config.yaml
train_examples: 39062
noise_aug: 0.002
embedding_dim: 64
fused_qkv: true
subsampling: 2
width: 160
momentum: 0.9
epochs: 34.6
Rows from block 2 of a small audio embedding model, named by matrix and row number. Rows with one number belong to one neuron. Each number is 500 + 25 x the weight over its row's rms, rounded and kept within 0 to 999. All counts start at 0. Numbers have three digits each. After the name is the row's rms in percent of the matrix's.
After each neuron's rows are labels from the 100 clips, of 14976, where the neuron reaches its highest value: "responds to" is what is common among them. Only what is clearly more common there than usual is listed. The data: synthesized solo parts of chorales (CocoChorales). In brackets: how many of the 100, against the usual share in percent.
# fc1: MLP up (model.blocks.2.mlp.fc1.weight, 480x160), inputs 80-159
# fc2: MLP down (model.blocks.2.mlp.fc2.weight, 160x480, transposed), outputs 80-159

fc1.444 051:499489519502496512515496440580497536530507467537489496467467492497526529522476475542494532493526474475484540481506498486511470482536473512498511506488521517511490500507522496517494513486532480499515521441531528471486456463470506506491495552
fc2.444 052:500459474501506503489502496539520506479544472487505438467524448486525537551459454495478441476516497578462495520513521520496504456508488527491459505502506511493515523489496490523481487475510494491551503519472504517506549486478466526460452485
responds to: tuba (69 vs 8.6); note A3 (41 vs 8.6); note C#4 (35 vs 11.9)

fc1.239 042:524507498488485484478493498504484534491507501469513484448536491510500549478465464476483491480481504478509556537499537491493483467470527497531497522424501515489493457481529542488516503507505469484513541476530518497465506489489536457507547483
fc2.239 054:516493525475505527463480529527461488501490499503491477494497513483566528552532526494472459479457528495479471506507493516525501489506514517509473494463508488476481535479495471538482491434510506474495520522515494511507504501485493487514517565
responds to: oboe (100 vs 7.1); note A#4 (41 vs 10.9); note B4 (40 vs 9.1)

fc1.134 064:494470508465497506507520506520498506478481484518455482490528503476532524437469478526480481526498492455521509464513528504506515532490473505504493534466522501502555448515543491474506549502486519500528534494465523483525463496516486500490525496
fc2.134 066:483464513460509521535503516510544488503539504474465484474470488492496516521465483524470439501507478542489529548521462520519470483501578494472490479505504492483487528462451469521480451469546518517479493508507463496473471468493537495543483554
responds to: double bass (100 vs 1.9)

fc1.432 139:517434454496527532521510495505475509544482482495488490503515470463491511494520467506485488536486440522521480486487523494522479505497463471507496524506490501543475487502469504484526510541477510457513456487450544492481495494494513484497530476
fc2.432 155:533488469507489561515507525458501497525481500480491500523565509458492533534490496521492468524504474483499465499486508528530511518497451463527517532488498510500453499518474488513493531520482512446506452489467540490514492470516544495506505496
responds to: trombone (100 vs 7.4); note D4 (46 vs 12.3); note E4 (27 vs 8.5)

fc1.331 138:546561517495507495474485470477455507491535451526498509464491506475482491476487495494498504471498504486462538503460485494475517541515472487519446477494526396464503490485509485502491515511488484490502473512486484512486497516508518513482505519
fc2.331 131:552526498530440507487471485477490500505497490475483444488539527524467527476497454487508511463457502491509529465487507500511532525502502512530486523492503442518513478483548485523511529529470498508480520500482476491529495532486503513520479500
responds to: horn (74 vs 6.9); note G#4 (64 vs 9.4)

fc1.330 047:513512482526484494478494470520505521534489499495446527514547482545468487466513532496507473515512511533516479472532522541472453523485545477491499495463490514501476536519490457521522538506522496474515500504509503481503510501532511457498514510
fc2.330 052:532516503522563508458499505512499467531482502521537477457503508484476468515505471499489480458473530445512486526508466542527536521501528474493518494534529495487469491514537483502494485474485521495500516453517547523492512490509512506536464519
responds to: flute (72 vs 8.5); note D#5 (69 vs 9.2)

fc1.448 121:496521472481518527480511497498512449504502474477490491531563494514515497489486519497544520446517528503482549498459520463510512478492508521480456501480505508480486527464490539509499453481493458478482548508517482480486524461518512475518525493
fc2.448 117:475458467503445510481510497520484509558514508514491500521449503509538482459516514469517490514534531498519508519489534510447557472503512480469473533496482488466517511509481504505470486481516497487514510483537528501471485504480508507493486499
responds to: trumpet (52 vs 8.2)

fc1.222 057:509519505480481492466549498543518507508484527489451487504508475522494498474491487536495473500468487468508513488497512525489490542479530514498462493489561478480518521498493484519501518532509483491493533487521538494522531504534499503477514495
fc2.222 053:499489544498535563459500482528555457571521482516502466454481509491500494517509501493483462494522528532494503516547542535474535530509544474467456453477552493495456517450494485520478515468490508519498533490503528480489529508521493468515452530
responds to: note D#5 (72 vs 9.2); flute (68 vs 8.5)

fc1.38 114:481501485527475503519480488506490466535525493455491519508514547482463498442491526497487525445518552483497563497499538473493513493477531524520493470477487465495492511507537474538539500565499481459509462470542504482500479526518484473508499513
fc2.38 097:480479519491516507469499488466504481484498521449485522487528504469438495493516525481514511461518521498517516514499521476519489490469487508525539527468522503496477507538523436544531481519466544513530487506457512558476557516550511500504516516
responds to: horn (100 vs 6.9); note G#4 (67 vs 9.4)

fc1.115 050:510498488490486482515494487465477515449513544531487475469522520506510536484511503501497450541459497467471508445501500505470531532491451544512526501459479495482537468515528463493511505491477557482504465482490466525475485489520498503530520478
fc2.115 064:454462526468491467523508524542527508469517499462461500522446469540498485524496534533444524513521496504503501541473489517526525495466571502498455540516513467514459536506473477528513472513538525524472536530524495481483510522479509541513455529
responds to: violin (39 vs 14); clarinet (34 vs 8.9)

fc1.352 041:505486500502533494512508514506508506494494493481448483489520449480527503522495501521522485475555527469537526447515462522520496538519448510510483498491505527508550470510501477470487501522452478520498468511495506504513462495503532484446525499
fc2.352 045:493507490463517529505507507505489498505560446498474489478482497491521489481480499528438481503534507512516527513482464490512465498484546499505479482515526511471495543521509481514470470459499526529486533484531531498553522514501525560516537535
responds to: flute (91 vs 8.5); note E5 (63 vs 8.1); note F#5 (41 vs 7.4)

fc1.136 044:471455526498465508531524485507509540442494507527503462437493476515475555527480502518480525520472493498498504481529500499548484495509485501470481521476516512495491501482483481462503487540491498454513483483460481525534498518530484511421508521
fc2.136 048:491534517484531531525515509494531490507491531509480443500477482522534542492523469522450470512501511513495512512493480514492468530504520502516521510499503476490491506457500466498473525454533525504500507511475507496513507511457471539515484583
responds to: bassoon (74 vs 8.3); note A#3 (31 vs 10.5)

fc1.169 111:516519518477481501470476515474483513502448457497504521454462506522509540510517511504510469480456499488554525471474516514449473476493521498501531484461467501497482489510503525495506480471463508457521485511474543475458457490492535490482521518
fc2.169 140:529511529507524520469482533509508493481488495526497529536498562513527559513507492496483495510501469525523515511489527493536477517486468474501501495502542453481458529469480500549462507499498492512487456464500502414486496494493510477493495507
responds to: oboe (100 vs 7.1); note B4 (48 vs 9.1); note C#5 (35 vs 9.8)

fc1.214 120:499456450495505498509531505493482485533489499482483521510534485475485524499505494522484524516465451509514496476485526485533487498490472475496495523480485541544464475523477493514535512556485523474517460493468548482484501510499523502502532479
fc2.214 133:528473473499517561491518510469479506529481503456485466508513510474483511525503517504488488542523484488500453488480491531523516525502444465532510529495483508517461512516472481499498538530495482432505465486463544497527513483525537474502512494
responds to: trombone (100 vs 7.4); note F4 (53 vs 9.1); note D4 (42 vs 12.3)

fc1.450 141:466534487512452530503526458529486504532523511516490522500528497520514491483500538528495486487458479464489491503505517494524508475540561507472489526487481514512479483484490502496505463538463469481523512490522486509428468487477467493469542486
fc2.450 123:471465504509484512516488485524476508512482490534515496455490547487463453484510494500558499513487506501507511550505528494476528486488530481469504482550445515518536533532506506480504505494527552495548484496487528475498523522526483495508486495
responds to: clarinet (100 vs 8.9); note A#4 (62 vs 10.9); note C5 (26 vs 9.8)

fc1.194 050:534481500469526487531517518471511526524540502487503546512523525521456504531488477519491517512480530481468488480469507521497456509496489493525543466508509521553489492475497466473503523514477471457493508522478488511484486450513503502467461463
fc2.194 047:459520473552468571486475484508460501484464507476503509470474499491493473471488500530479454506507479521530485526484471503522480495493488534524479522480477549529503521476490506492498529485537558496512514488511550491496563522498471520518484551
responds to: saxophone (66 vs 1.8)

fc1.122 078:502476445475485469516507497458475535522529463506471495494476507505512515486473488501486559562503502499498446510509454508535491501474516531500507478496472506496464500523476515475486490528514486501482446526521465517489439504453494496474502495
fc2.122 062:459524537529540492485519477499487518476505512467510474488483458489476500517482508461472481526509522498501486558494495467475494471526522510536473477470492501539475553489506512522479488472498472493509507500470514504502500472494480505539481493
responds to: violin (42 vs 14); trumpet (35 vs 8.2)

fc1.101 118:546494506484451520451480511484459490488522541482505496533537475473468508467454500488532498503529528501530519457500526491518451479507512526496513520497421483472471494488501525494492480490466486502533485458540529469488509481513466515488477482
fc2.101 106:476488478519464494489478518509467491453538536536493491505494524511494516525509472509528511513467462526474451504484508510480468477511552502501499518525468517523520481501492514470485452521522502519548482502539503477511473522522509532514499486
responds to: saxophone (100 vs 1.8); note F4 (36 vs 9.1); note D#4 (31 vs 11.1)

fc1.114 162:483474566480516516498527524526499481512509505500494507462492490532472513546477503519507465494462520503488470495476497494518474483516493528505542482472582549511495529493494474510541535495494518505508501498500503486545507481540473472492483495
fc2.114 155:458500534508500534472462511515492432506522494513524471520496496484474493537497460497510472488497492519478508487516485510473496509524498493497507507502530522486455458521483465487494515473505475473510481479484523515500466501512492526519500531
responds to: violin (61 vs 14)

fc1.144 091:514508488513514464519466501498524469534500497493494466515495507490510498486489459518488523533511465504526458457529476495551493545505485516478458490480492519568479490478481505488498521497479504561487473472549496532484469505472507498460484470
fc2.144 080:491501527515513463537456506452480472460500504459520499473503485479480504482489522480503496485516523515507554502495569478514461497521512487538505458515509465535521511472473483510467511511527467457514488514506487508529484502510523506517453512
responds to: tuba (97 vs 8.6); note G3 (41 vs 6.1); note A3 (36 vs 8.6)

fc1.202 044:523512498523493481472523464500488498529478475484462486522557501523505484491493531501503467510482496447519522499553528488507514511464538504446475487492513533517496556496469484496516510505511439520490543494530535449480489485547518481540494512
fc2.202 046:472469511510522545468505501529504478533514520506490448487477517483487502516527475493499505483535535541496502518479529524510564491510504501505477495512512483489488516496525516516478514440491581479485527490484512531521510541517470498519496526
responds to: note D#5 (42 vs 9.2); flute (36 vs 8.5)

fc1.439 180:501518483489512523535517457519473530483469484490532501485480499459450491481511505504519471519498475551470498524506511487454514487524509523500476478455487516523550497508514476502519479470507518504500498478505519441461473554506468476481514484
fc2.439 139:529536475493476555506515440518476519553473530521521497514503508526492467468494500491536444504507516469507510529487476459523564503539474507479489526482484553500522479493505492507481459477486505496515491513478538488509530474470481482453502499
responds to: clarinet (100 vs 8.9); note D4 (38 vs 12.3); note A#4 (34 vs 10.9)

fc1.394 098:523543555523462511507493507505483500482505497507481516450472475457490462500480502508492510505509508489452523481520514522484503485503479539500501498490508458521498490505522462532495492495489485531505468489471496522500455508532538502438500476
fc2.394 088:528492516482505507502518474486478540502499508472471480452491471483484533476465532484474477459515527531519513533487530473504510505488491486532504477513543478541462517538522450530472522516467487515494517489449513477503485510487511490519553502
responds to: horn (98 vs 6.9); note G#4 (80 vs 9.4); note A#4 (78 vs 10.9)

fc1.4 109:531499534494503511492538487471487522497540510497482505518501440481493501515472509488492482473478469494535496514490494480482499513506502545472475475493450480536479582500544509527499484504489482450520451524540501473475507472506487527498493457
fc2.4 110:447448539471542537470537535485529498546535538491478546501491493484505497506507529488489536533509505492542462465479545479469491525508512515507553485519466502486485501499489513458453493500474480451533499488489497508464481483477471514474456486
responds to: trumpet (91 vs 8.2); note E5 (59 vs 8.1); note D5 (30 vs 8.2)

fc1.53 077:503514514521466540450485508548498500477501525515523511464504486491488483522501456519493487543514486447506567529531542497496509490508539490498512512525486492528499502480531530487461483454565502489505488442482513523458533514461496499476524503
fc2.53 086:494506489505490473494543530473511448523498496506510455546480459442486513502520509489504436444461501484484482485514496496487475505507471500528490487509500516495465546457482504501496501476467481456506502516500499459484475508510469491472495526
responds to: trumpet (100 vs 8.2); note F#5 (33 vs 7.4); note G#5 (28 vs 3.8)

fc1.123 118:520511524495472495472485516475485519499457462504520531452458519511527547514524513506492469483453499489543533470479503529467461484487531501510515477462476501485491496506499532499495473476466518464508496505473542470468455491493517491471519512
fc2.123 150:530515517510520526468483535509514498475493493532496534537497547507526554512510489499489489512508469523529521512485516492541481520486468472493509495504538453481461525471480497548461510503498489516489453477506511413485495497488517478488498511
responds to: oboe (100 vs 7.1); note B4 (47 vs 9.1); note C#5 (36 vs 9.8)

fc1.324 114:500504460507449524546530472520482491509481493504494521526457515505468483496559546514535528509487509515495506510474496500468524535486485518471578482518493509471492503521503517511505495474505514511483490513497517480520476519467495498467510507
fc2.324 109:509533518508468507525468456466496503515498472481525505502494496486459503494515515513517499481466515443516497499462446516490521469518505534509509514526500520494525485504496525498437488468489489517517530534483480485472474501402480491477485480
responds to: clarinet (99 vs 8.9); note G4 (27 vs 7.4)

fc1.43 130:530503477469464544518507463498520539506482488490540512478483485515465455497502459522472511523497510518503498494500449478487515556511536496495521482515487545524485512496479484510490492455519521461495484469456506451460529514464496505509484543
fc2.43 117:487500478508490522529515462482488510484458503527489471484494523507502526459490475483493465506479470486489492506496522475496519502524508530505480452478479498502552523462530509506502479460498497517548496509497496484499502518457463500485493472
responds to: clarinet (100 vs 8.9); note C#4 (33 vs 11.9); note D#4 (29 vs 11.1)

fc1.116 094:526470536483495520510500501524503513541492490488466524485542481467518507509519499508514505512524547508517524480493520483511475493498485515474511520454526481486485515503490515465540452472518520479513508516482489508463502506489484503488454488
fc2.116 094:486499482497490503484559489511528493520500507498503502508519472496528498489526493495541501498466500523530527488516505478487460513506489481478505501547494488480492518500449490456437522483534511433475452450502485491514508511499500478477473463
responds to: cello (100 vs 9.8); note A#3 (43 vs 10.5); note C4 (37 vs 10.9)

fc1.33 065:478452517468497499490529493477482538486495480501508544480460482505500527493450512465471497530469508491513476513475497482499454456474517487520499457440462511545490496501492513469507491517495530463443493542503465501509465499446467514495488501
fc2.33 063:441488497509530512466531519488501502466487496487457505507535502531479482547510497475476472533491480516519479473508505503440477469543516523510501477512478530479495537507510480507493457476471499513481495470486508541493550495510518481534470506
responds to: trumpet (51 vs 8.2); saxophone (25 vs 1.8)

fc1.176 108:521478450468475508472477492472468499467448478489487514463525476452460529470482528497503495457479483478478517525519527491498492459507495533530522497514513483503524515534507455511491529516530460452509481535455463530482474519512541484504496534
fc2.176 118:495528488479525512513479462493496483489486475468507502538485482543456474469502481521500512478480477502476495503489531488518541545506520494531502493479521446508499468477510470522471517513505487471510501518486498542488447507520533458504516517
responds to: horn (100 vs 6.9); note C5 (83 vs 9.8); note A#4 (41 vs 10.9)

fc1.100 116:539524514558522558489500516496506517501490484506481552498539496459521501499503525510471447503503498505526498506449511451549501434516517529525492486465473526509499487511518526531493515506513542467462485539520500486475492500481514476506491500
fc2.100 106:453492529463497516478488542490472473506502467546521492509516484533532499543462499476493529489499532529548485517501496527515484508505526492464524497508463479498451504483486525499446462494496470516473526503495525494507466442478482502511496535
responds to: trumpet (59 vs 8.2); note F#5 (32 vs 7.4)

fc1.68 126:516497487487477506478496449459478512461495480488513510457518503460448513471488526461489506439513505484482543531491518464489495487499512510511513488467513468502503526529556483547509512530495480464547499555435505513459471507497539468499467506
fc2.68 119:507493492490471537511481475449471444487501480467499510560486493515450483490508515506512491448482479483478501542496548505533538483512512505561520514485509480507498480501518447523493512536477487509534485521502501531511492503508500475500500515
responds to: horn (100 vs 6.9); note C5 (78 vs 9.8); note A#4 (45 vs 10.9)

fc1.341 086:511509537480509488481491511479458495522454448504487513453472523510520535494519536509507455477463483478531528486465539513476471472496529495511529504469490497489463501505489538497490471482484522458500489515484545474449449499468537490490511510
fc2.341 098:516504527501504527467477528517509493467484492517492528526503563504520549535503499495490482514494458518522518509478528494526478509474466470496497501501539465490462527488474494549471517490505494519477474456499509407500502495481510481496495513
responds to: oboe (100 vs 7.1); note B4 (48 vs 9.1); note C#5 (33 vs 9.8)

fc1.414 126:494496488542514543507517540464526491514540510447513555536498499446491473494486480499496508497415461473475475505508487489503508482537513530498498466521489530511489486462450505518530441486467486499463489497525468542480525498500501516489507455
fc2.414 128:553450501460501491499477509505497507533515480501483478484492522461436510507524465471494488504516473500504497510506524496534497509486501504515514493500509447521480483519540507450539493504502523520520482514477518488491516533507509485485485480
responds to: trombone (27 vs 7.4)

fc1.29 141:502430472517524515493516486518467491528468500502483493514512485460493519491520482531495504540482463529526488510513503506523492515472447459493504508492482505541474514519450498484540509539466508459511467497427547484461490485507516488499527484
fc2.29 153:513488468507484563528516513465504507516493503458503497509537514469488535525486502504494500528497459482508457478481486549539511514504445459525510523487490521511446504518480481519494528532478507463518457493470552486508498482522538480497515528
responds to: trombone (100 vs 7.4); note D#4 (42 vs 11.1); note F4 (33 vs 9.1)

fc1.378 111:499511479493460483500470543515551465503492532504527538486494507502482512501485500527567486478501464501489537486497469481488490492517482527470513481468498521507536490469509487486466450464542530479491503487499509553488492485530497458479518505
fc2.378 100:463491504534512483532489529545517481502516520463478491527524500490463502478493512517515504503539482461510484529509489497478449472504426501514499523515499514515547489493487493462514489486495546504537482490427520563520528476523486498471529498
responds to: tuba (61 vs 8.6); instrument: cello (34 vs 9.8); note F#3 (30 vs 4.8)

fc1.139 034:531535525547497508533526518529494488521529530499531499507500496445475501541503509510485495460471513507480491517482521476505507493523496506500505507548513544550507480462507479506518519543478476527496505479486528507516549530512451493486534486
fc2.139 045:514509515475505529530479489524477523489521503497469497533451505533499522485466513518481487474482493534455491510475494436509512495530489504552513546461516516494501512482483465495510532491481560507523508493489468478539516520510475557462470539
responds to: flute (51 vs 8.5); note D#5 (26 vs 9.2)

fc1.267 071:503488496508509469479499484539497526529519498482484481509546519543472485521517507514492537527484511462502484491507502517505472525475487513497538511467494491532513524493470478485489489519513491469485543497448478468490446474494492454510484494
fc2.267 068:465524511542471544468505493516459491500498500486505492559418510527495484537522505465498534502492498499511523476514510498539526536534500536494459495493503526497484519518495498506468522456508519514511511484513543535510515554487495538500484507
responds to: trombone (33 vs 7.4)

fc1.206 105:502447513492500518493504493503502494515490495473471536494527493464517504497525513523552498495514530480493560489489536490503491488488490538479503500464513473492489515503471477457528490478504516475517514484498488484471473532479455510495442478
fc2.206 119:470495501482515525471562477510517485526500488499521501506532482468518466506517523469534512505493540510531524486509525467492492492518468485486477493497523500468509512500446499449470510475500473449499475462502486495513504522496519508497484451
responds to: cello (100 vs 9.8); note B3 (28 vs 9.8); note A3 (26 vs 8.6)

fc1.343 104:520516490518487507464497496516481513468474460508505526464562513465575475476522528515479473526492500487538478556476466478529495427496508510525461471403466488465510494515483503479501505497512504469487462534496485487452508497503460480472511509
fc2.343 104:485488508483487525488508510448460510479496467532500467473521507517529489479481484465487504482447521514512468512534489523493494509514537471524524488549468499476478488489501508499461485492473505497478509474518520480520532453516526500541515516
responds to: viola (50 vs 8.6)

fc1.25 121:499486501501542489478529499542503495522482508491489505495513450506475505504503521529494496463481498486499505462496502491496511449508510478469493526525499488511512513524519528529487459467526483521541559534501513478458484474499478497480490482
fc2.25 120:495487567468502502523513504524505484502526523470537517513454430516482502504497517525470518462526491529512510535504561510478508483492506507484472504527493483506491511470486505527538525509500450501503533509496472495478505509505482518470452524
responds to: trumpet (100 vs 8.2); note F#5 (52 vs 7.4); note G5 (32 vs 6.4)

fc1.235 078:502469519485504480564512489517491531532487472516483487523474487542493525480477489532490568543518506478537483496528482453508496531451477477492495500467503495505484504477468530492494476469518525488459477512458501516467465486470478517500482500
fc2.235 074:462531519507517558473471506503528483460517512457481520498483473489470490503504487500464491517512528543500504553527468485491478514544553497513528490491468517566508489478476487454511520513542462496517515474471476517515512527492498488532493551
responds to: bassoon (87 vs 8.3); note B3 (43 vs 9.8); note A3 (30 vs 8.6)

fc1.300 077:572482515521510535473498497499477488504497487500536505489498554439499497507481489482504477485438519504437511501447492498487514464540479500498448509482491512491508516495505514463480483485445514477507481499506467520494527510477475533491498497
fc2.300 077:579513495509471505525500511513517495483517492488492456537502508497550534487471456501482491460544521470510532513473478525514526498534499504513495532462513454477518478488528509507504496494454452504487507558487487498529540508480492517506528499
responds to: double bass (100 vs 1.9)

fc1.143 057:499450480494515513501527532477520502484475512503497520465553462481484517501480515483522445505455525476490501485532492544499470459516558517511500454453508505515476518539467489487510488484498512534504468496525472494506510540510459481572489541
fc2.143 071:423517522474495493464500493512479442476515508528457465502471484510507470523482533503499515488512472457469462486531479479503469524522521492498519505505505483499482499509510509537471477473458486490470527518504492517500512481498538472537526507
responds to: violin (96 vs 14); note D#5 (28 vs 9.2)

fc1.259 049:458480521481463503496513506502507508501524484529442479492507485514505520526504485513493554538491482477490519449566491520499500509469485502482458524475542498505539492483494501479537523502462499483506487502492516475446448498488467538454513496
fc2.259 051:464502508473530540490517480515541464498485484503493462491523483505524508523487462520481461543517513545498534507531486520521467494496544511491515524508485498493489546485476458496445467477552506508495501503468504492496506489487513532535439578
responds to: bassoon (100 vs 8.3); note A3 (54 vs 8.6); note B3 (43 vs 9.8)

fc1.203 113:488506518537520532514495522510504462476498537530464518483496420478469486531508541520501486488470504487474516465480558506491486463468529453506494497494510511527527449530454496502478484524509528517492490472511507500526494476550486506522505480
fc2.203 119:471462502533533500494509525494489491542520494540489497479523494492504489475435516495512478496521491425492491470541523496555503514472528493482494501474529516461483454546499504469510449475518488515488500503507495510475463454529528510511499509
responds to: violin (99 vs 14); note D#5 (39 vs 9.2); note F#5 (30 vs 7.4)

fc1.197 096:467490544518462477511474494476499479503534503515483479494470494482451548511496513458524470495511469466513505449548534498554514518503508539532489503505524463548466496514511475506497464501495509534445535526494447521492497526479527501464498505
fc2.197 092:522578469461487507500522545493476503494464499497513525490503508497534470511509517481478526508489492495500516531544521517492463506519483527511475486517525583474554510488484501508527549497493474474546499531536569511479501484521492486529526525
responds to: tuba (78 vs 8.6); note A#3 (37 vs 10.5); note C#4 (30 vs 11.9)

fc1.196 088:456473482528460483502492516502516473510497473488496515527516535480485473518473542535468469478510530501485486479499527509469472492489470492493513509492499505485482483544503484520556508515480479496486481476513488535479522453488482481479501499
fc2.196 100:417493496483526485472489476517525459517502476465492490542521493524469508497512472479471492491492497551522486547534455520492469505476485479502504508503498468480461524510471486533537469529502516505486481506522501524443516510487501509470521516
responds to: bassoon (100 vs 8.3); note A#3 (35 vs 10.5); note A3 (32 vs 8.6)

fc1.276 032:487509486490514464515500487495494507471496480503502497528509506510496513511474464499425535521497485494514472464479447508516465505485483469486508540458494500457469551524483478491475485525520479493530494477455496506455485485484473502520517504
fc2.276 040:488499489470547530509495490514518492496506517484475469499509469490505570500471466499464434543514483503500484550514498510550500513511504508506485506482519512523498508521520468500503498483521499505501488534486462473491542504513478503470512562
responds to: viola (89 vs 8.6); note D4 (31 vs 12.3)

fc1.380 146:525514508482496488508490504498510463501487471510501501510491470474475501503536484491516480453507519494532478449462492496500462499459491492501526473439505503496545486497510492495509484514464508530494545502519495466487442493519530523458488528
fc2.380 139:511486476504490509487514484500508501490512461508507448506540501488508532520472462496519473443502516522496475510470517535504507503483463496528470545512498509486482506493512481541478480506451503516506544464524490462525442510535509513498514554
responds to: flute (99 vs 8.5); note D#5 (51 vs 9.2); note F#5 (37 vs 7.4)

fc1.229 067:493527499520489475472515519552506493511490483491469494522518483493507500491540542532503474516481511499507507471526506539510477521468534490487443519479543479465512506482495468505515511478484491522496500483528527471508515495542527485480518515
fc2.229 063:512533535522494563461515473530521490520483512528518451473490514525516467513500474483511470484503536497496502542540491533511539543516507499488493495514542484490486510478537479525502500516548532507503527487509549494505520472547489494513437544
responds to: note D#5 (85 vs 9.2); trumpet (64 vs 8.2)

fc1.270 055:461500516534504521517489480511506488501512522481465449540519456437470518486499465493479518502505499450491508481507475492538498550470485519488447512521530488497527520504509450454535491507479501523498504462532490503550513543499485538484486487
fc2.270 064:517478522469531524501499499479468516503523460500495505499454537563538565482509505489486443488505489467518501510504555516490489514492505459520467491471515504470461465497466532499457513483495462537472508482482485437475518513516521507501502508
responds to: flute (77 vs 8.5); note E5 (34 vs 8.1); note D5 (32 vs 8.2)

fc1.321 125:509506465461495503483527474509532479546477481499487519491520475476511464490489470512493470434514502519516486467482512539524510470491495492492504470490488516477524469466530513491496469521447527493501501495525442455477436467507521514487520525
fc2.321 122:511490502486482520496511522479496497483482475498479466519527470525461526531518486494469496469515518505490475513507471513492489512486454535527473542468485536505528509489531489504471490491483460534500541473482504476499430512519524516462524534
responds to: flute (99 vs 8.5); note D#5 (49 vs 9.2); note C#5 (47 vs 9.8)

fc1.213 295:473484505517480488520514542511529465513484538460496490476489477523461515473506466511567490505494445458495494523520473505501452479521492509495503486502500525488538486482504487490470488474545560477494489481482494545503527489526501482467512499
fc2.213 260:490497488528464475518485537499540426527487535471496481514498493534486523490519498501532520493505487490513539501509515495514459473525442523522512500501516495501534469484507501467483517469522521469505463491497520548538524463524517489466512499
responds to: cello (63 vs 9.8)

fc1.256 062:549531517536503512519489514531512519482506483514487519475527487515486472497519509523491460514488526493505481522491486515497501505495448497547493503475546522507513495515513451488514526500487535524465484508488514497512568480528479491504496478
fc2.256 065:452549508520485475461513508515487476508486510485504505484470514499513476484489489497470480478512495479471503517514508517491502538527510525479496553516523515514468477505543483510532521513500499477505506445557530501451529494533516485509486519
responds to: note D#5 (71 vs 9.2); flute (45 vs 8.5)

fc1.99 104:470507491500439536514497471549474522509503521501523511491480493512491464492500536521493500516509482486537515505501516490545539472527524501468487509494475520513510473490509495469509493529502492511505477490459491490447493499470448490498545488
fc2.99 103:497530488532474544531524472505479514513499494520525491492510520518485471501482515482537427530448500509510498555490534479483520505529509507484470479514455533523514522512514516527468462444500502500497497472504541452496535520481452497486489479
responds to: clarinet (100 vs 8.9); note A#4 (34 vs 10.9); note D4 (29 vs 12.3)

fc1.26 165:476496480475485491522514499504523495489497469512494483490498462464527490497534493526513458448493540500533468488476502530528507501478485489492501479438483514483494498513505455498509504527460496520474510472508485474458473471498489510542489529
fc2.26 137:500489480513506499482510489482492468479502457529492493534511494491489546515494453500506490445513497514490458502469492510506491506488429498506479536506501508510480514498503476539469475512447518525502538451522492442496440540496508499473511533
responds to: flute (100 vs 8.5); note D#5 (66 vs 9.2)

fc1.41 074:568492496531490516487517511481498494482513493498545497503532562429500499513497509477512467498464525510455515481441475507489505464526485489497452472463488490498507511494501504468458488489454496472487504503507468500497508501504488541492513480
fc2.41 072:538508517541486513509487497528488495488504472484468474531493534529544494492487466497459497466537507468521539539479494546508518496513482504500486518469517452472506496494531531505489490487467476503481506561488520481525556501454490541510505493
responds to: double bass (100 vs 1.9)

fc1.113 111:492520518490477494502507483502512542511492502493521502496489451437510524506464530500491447515494487507510505468526505500522501507495456532520477512476494499479479549499504462507479516508470482526521580502547504512497459500475507511438527502
fc2.113 131:504538528511481472498499517542549501544521532498496508513495463520510514497482539469536503501513498507519518513556516510494512516470476545501466493487504516467534513506569494534463501474504483557532563467547513538553484490495541499486508524
responds to: tuba (100 vs 8.6); note G#3 (71 vs 8.1)

fc1.367 096:480514474493475540533503433523478490522465454492521500485467500469495476454521549511517506512512492543511504487492473499492565470488520491451496475490463529537531488492518501501508470469512497508500497485469536461490492505485444473470529517
fc2.367 090:496553502508476551513503446549478526532460524517522528491508532530461476470501512493546449532483493485517491524485505472505545503543497512487487512492456554499543501527528489512464479488507522525488499515486528475500518512478483467476509486
responds to: clarinet (100 vs 8.9); note C#4 (51 vs 11.9)

fc1.475 060:510511486519483515486516495482448505496511505496481531470503499462439525463510549479514509454508521490479558461483503485507527471500501523506489499485502453474502506516521452507527492540528514444549480544482505519507482519534521473481527498
fc2.475 058:492528541494500532488468462506458472470504485463488467512505474498473497530492499487543521488482516490471529534514533502521524501495478518515494507462519463520516504507514479518491516527545490469489534533494538503554518530531542497507529520
responds to: horn (100 vs 6.9); note C5 (67 vs 9.8); note A#4 (50 vs 10.9)

fc1.103 063:494501515502534534557487527504496476508507524446515500498509501513569471516505485558501487449505494488528493476511507515526523492499456483468468497487513516517537459461486510497502473488486508518458516470498479531488489460478469515496502464
fc2.103 066:499510502529533523512537508477502485469548490459461484475559507487511515495506486545503520512510513528524496511469514520532497506513477520521498480474509497535522494440548468499461498523512512463528502521500493482533502512520477527473494541
responds to: double bass (78 vs 1.9)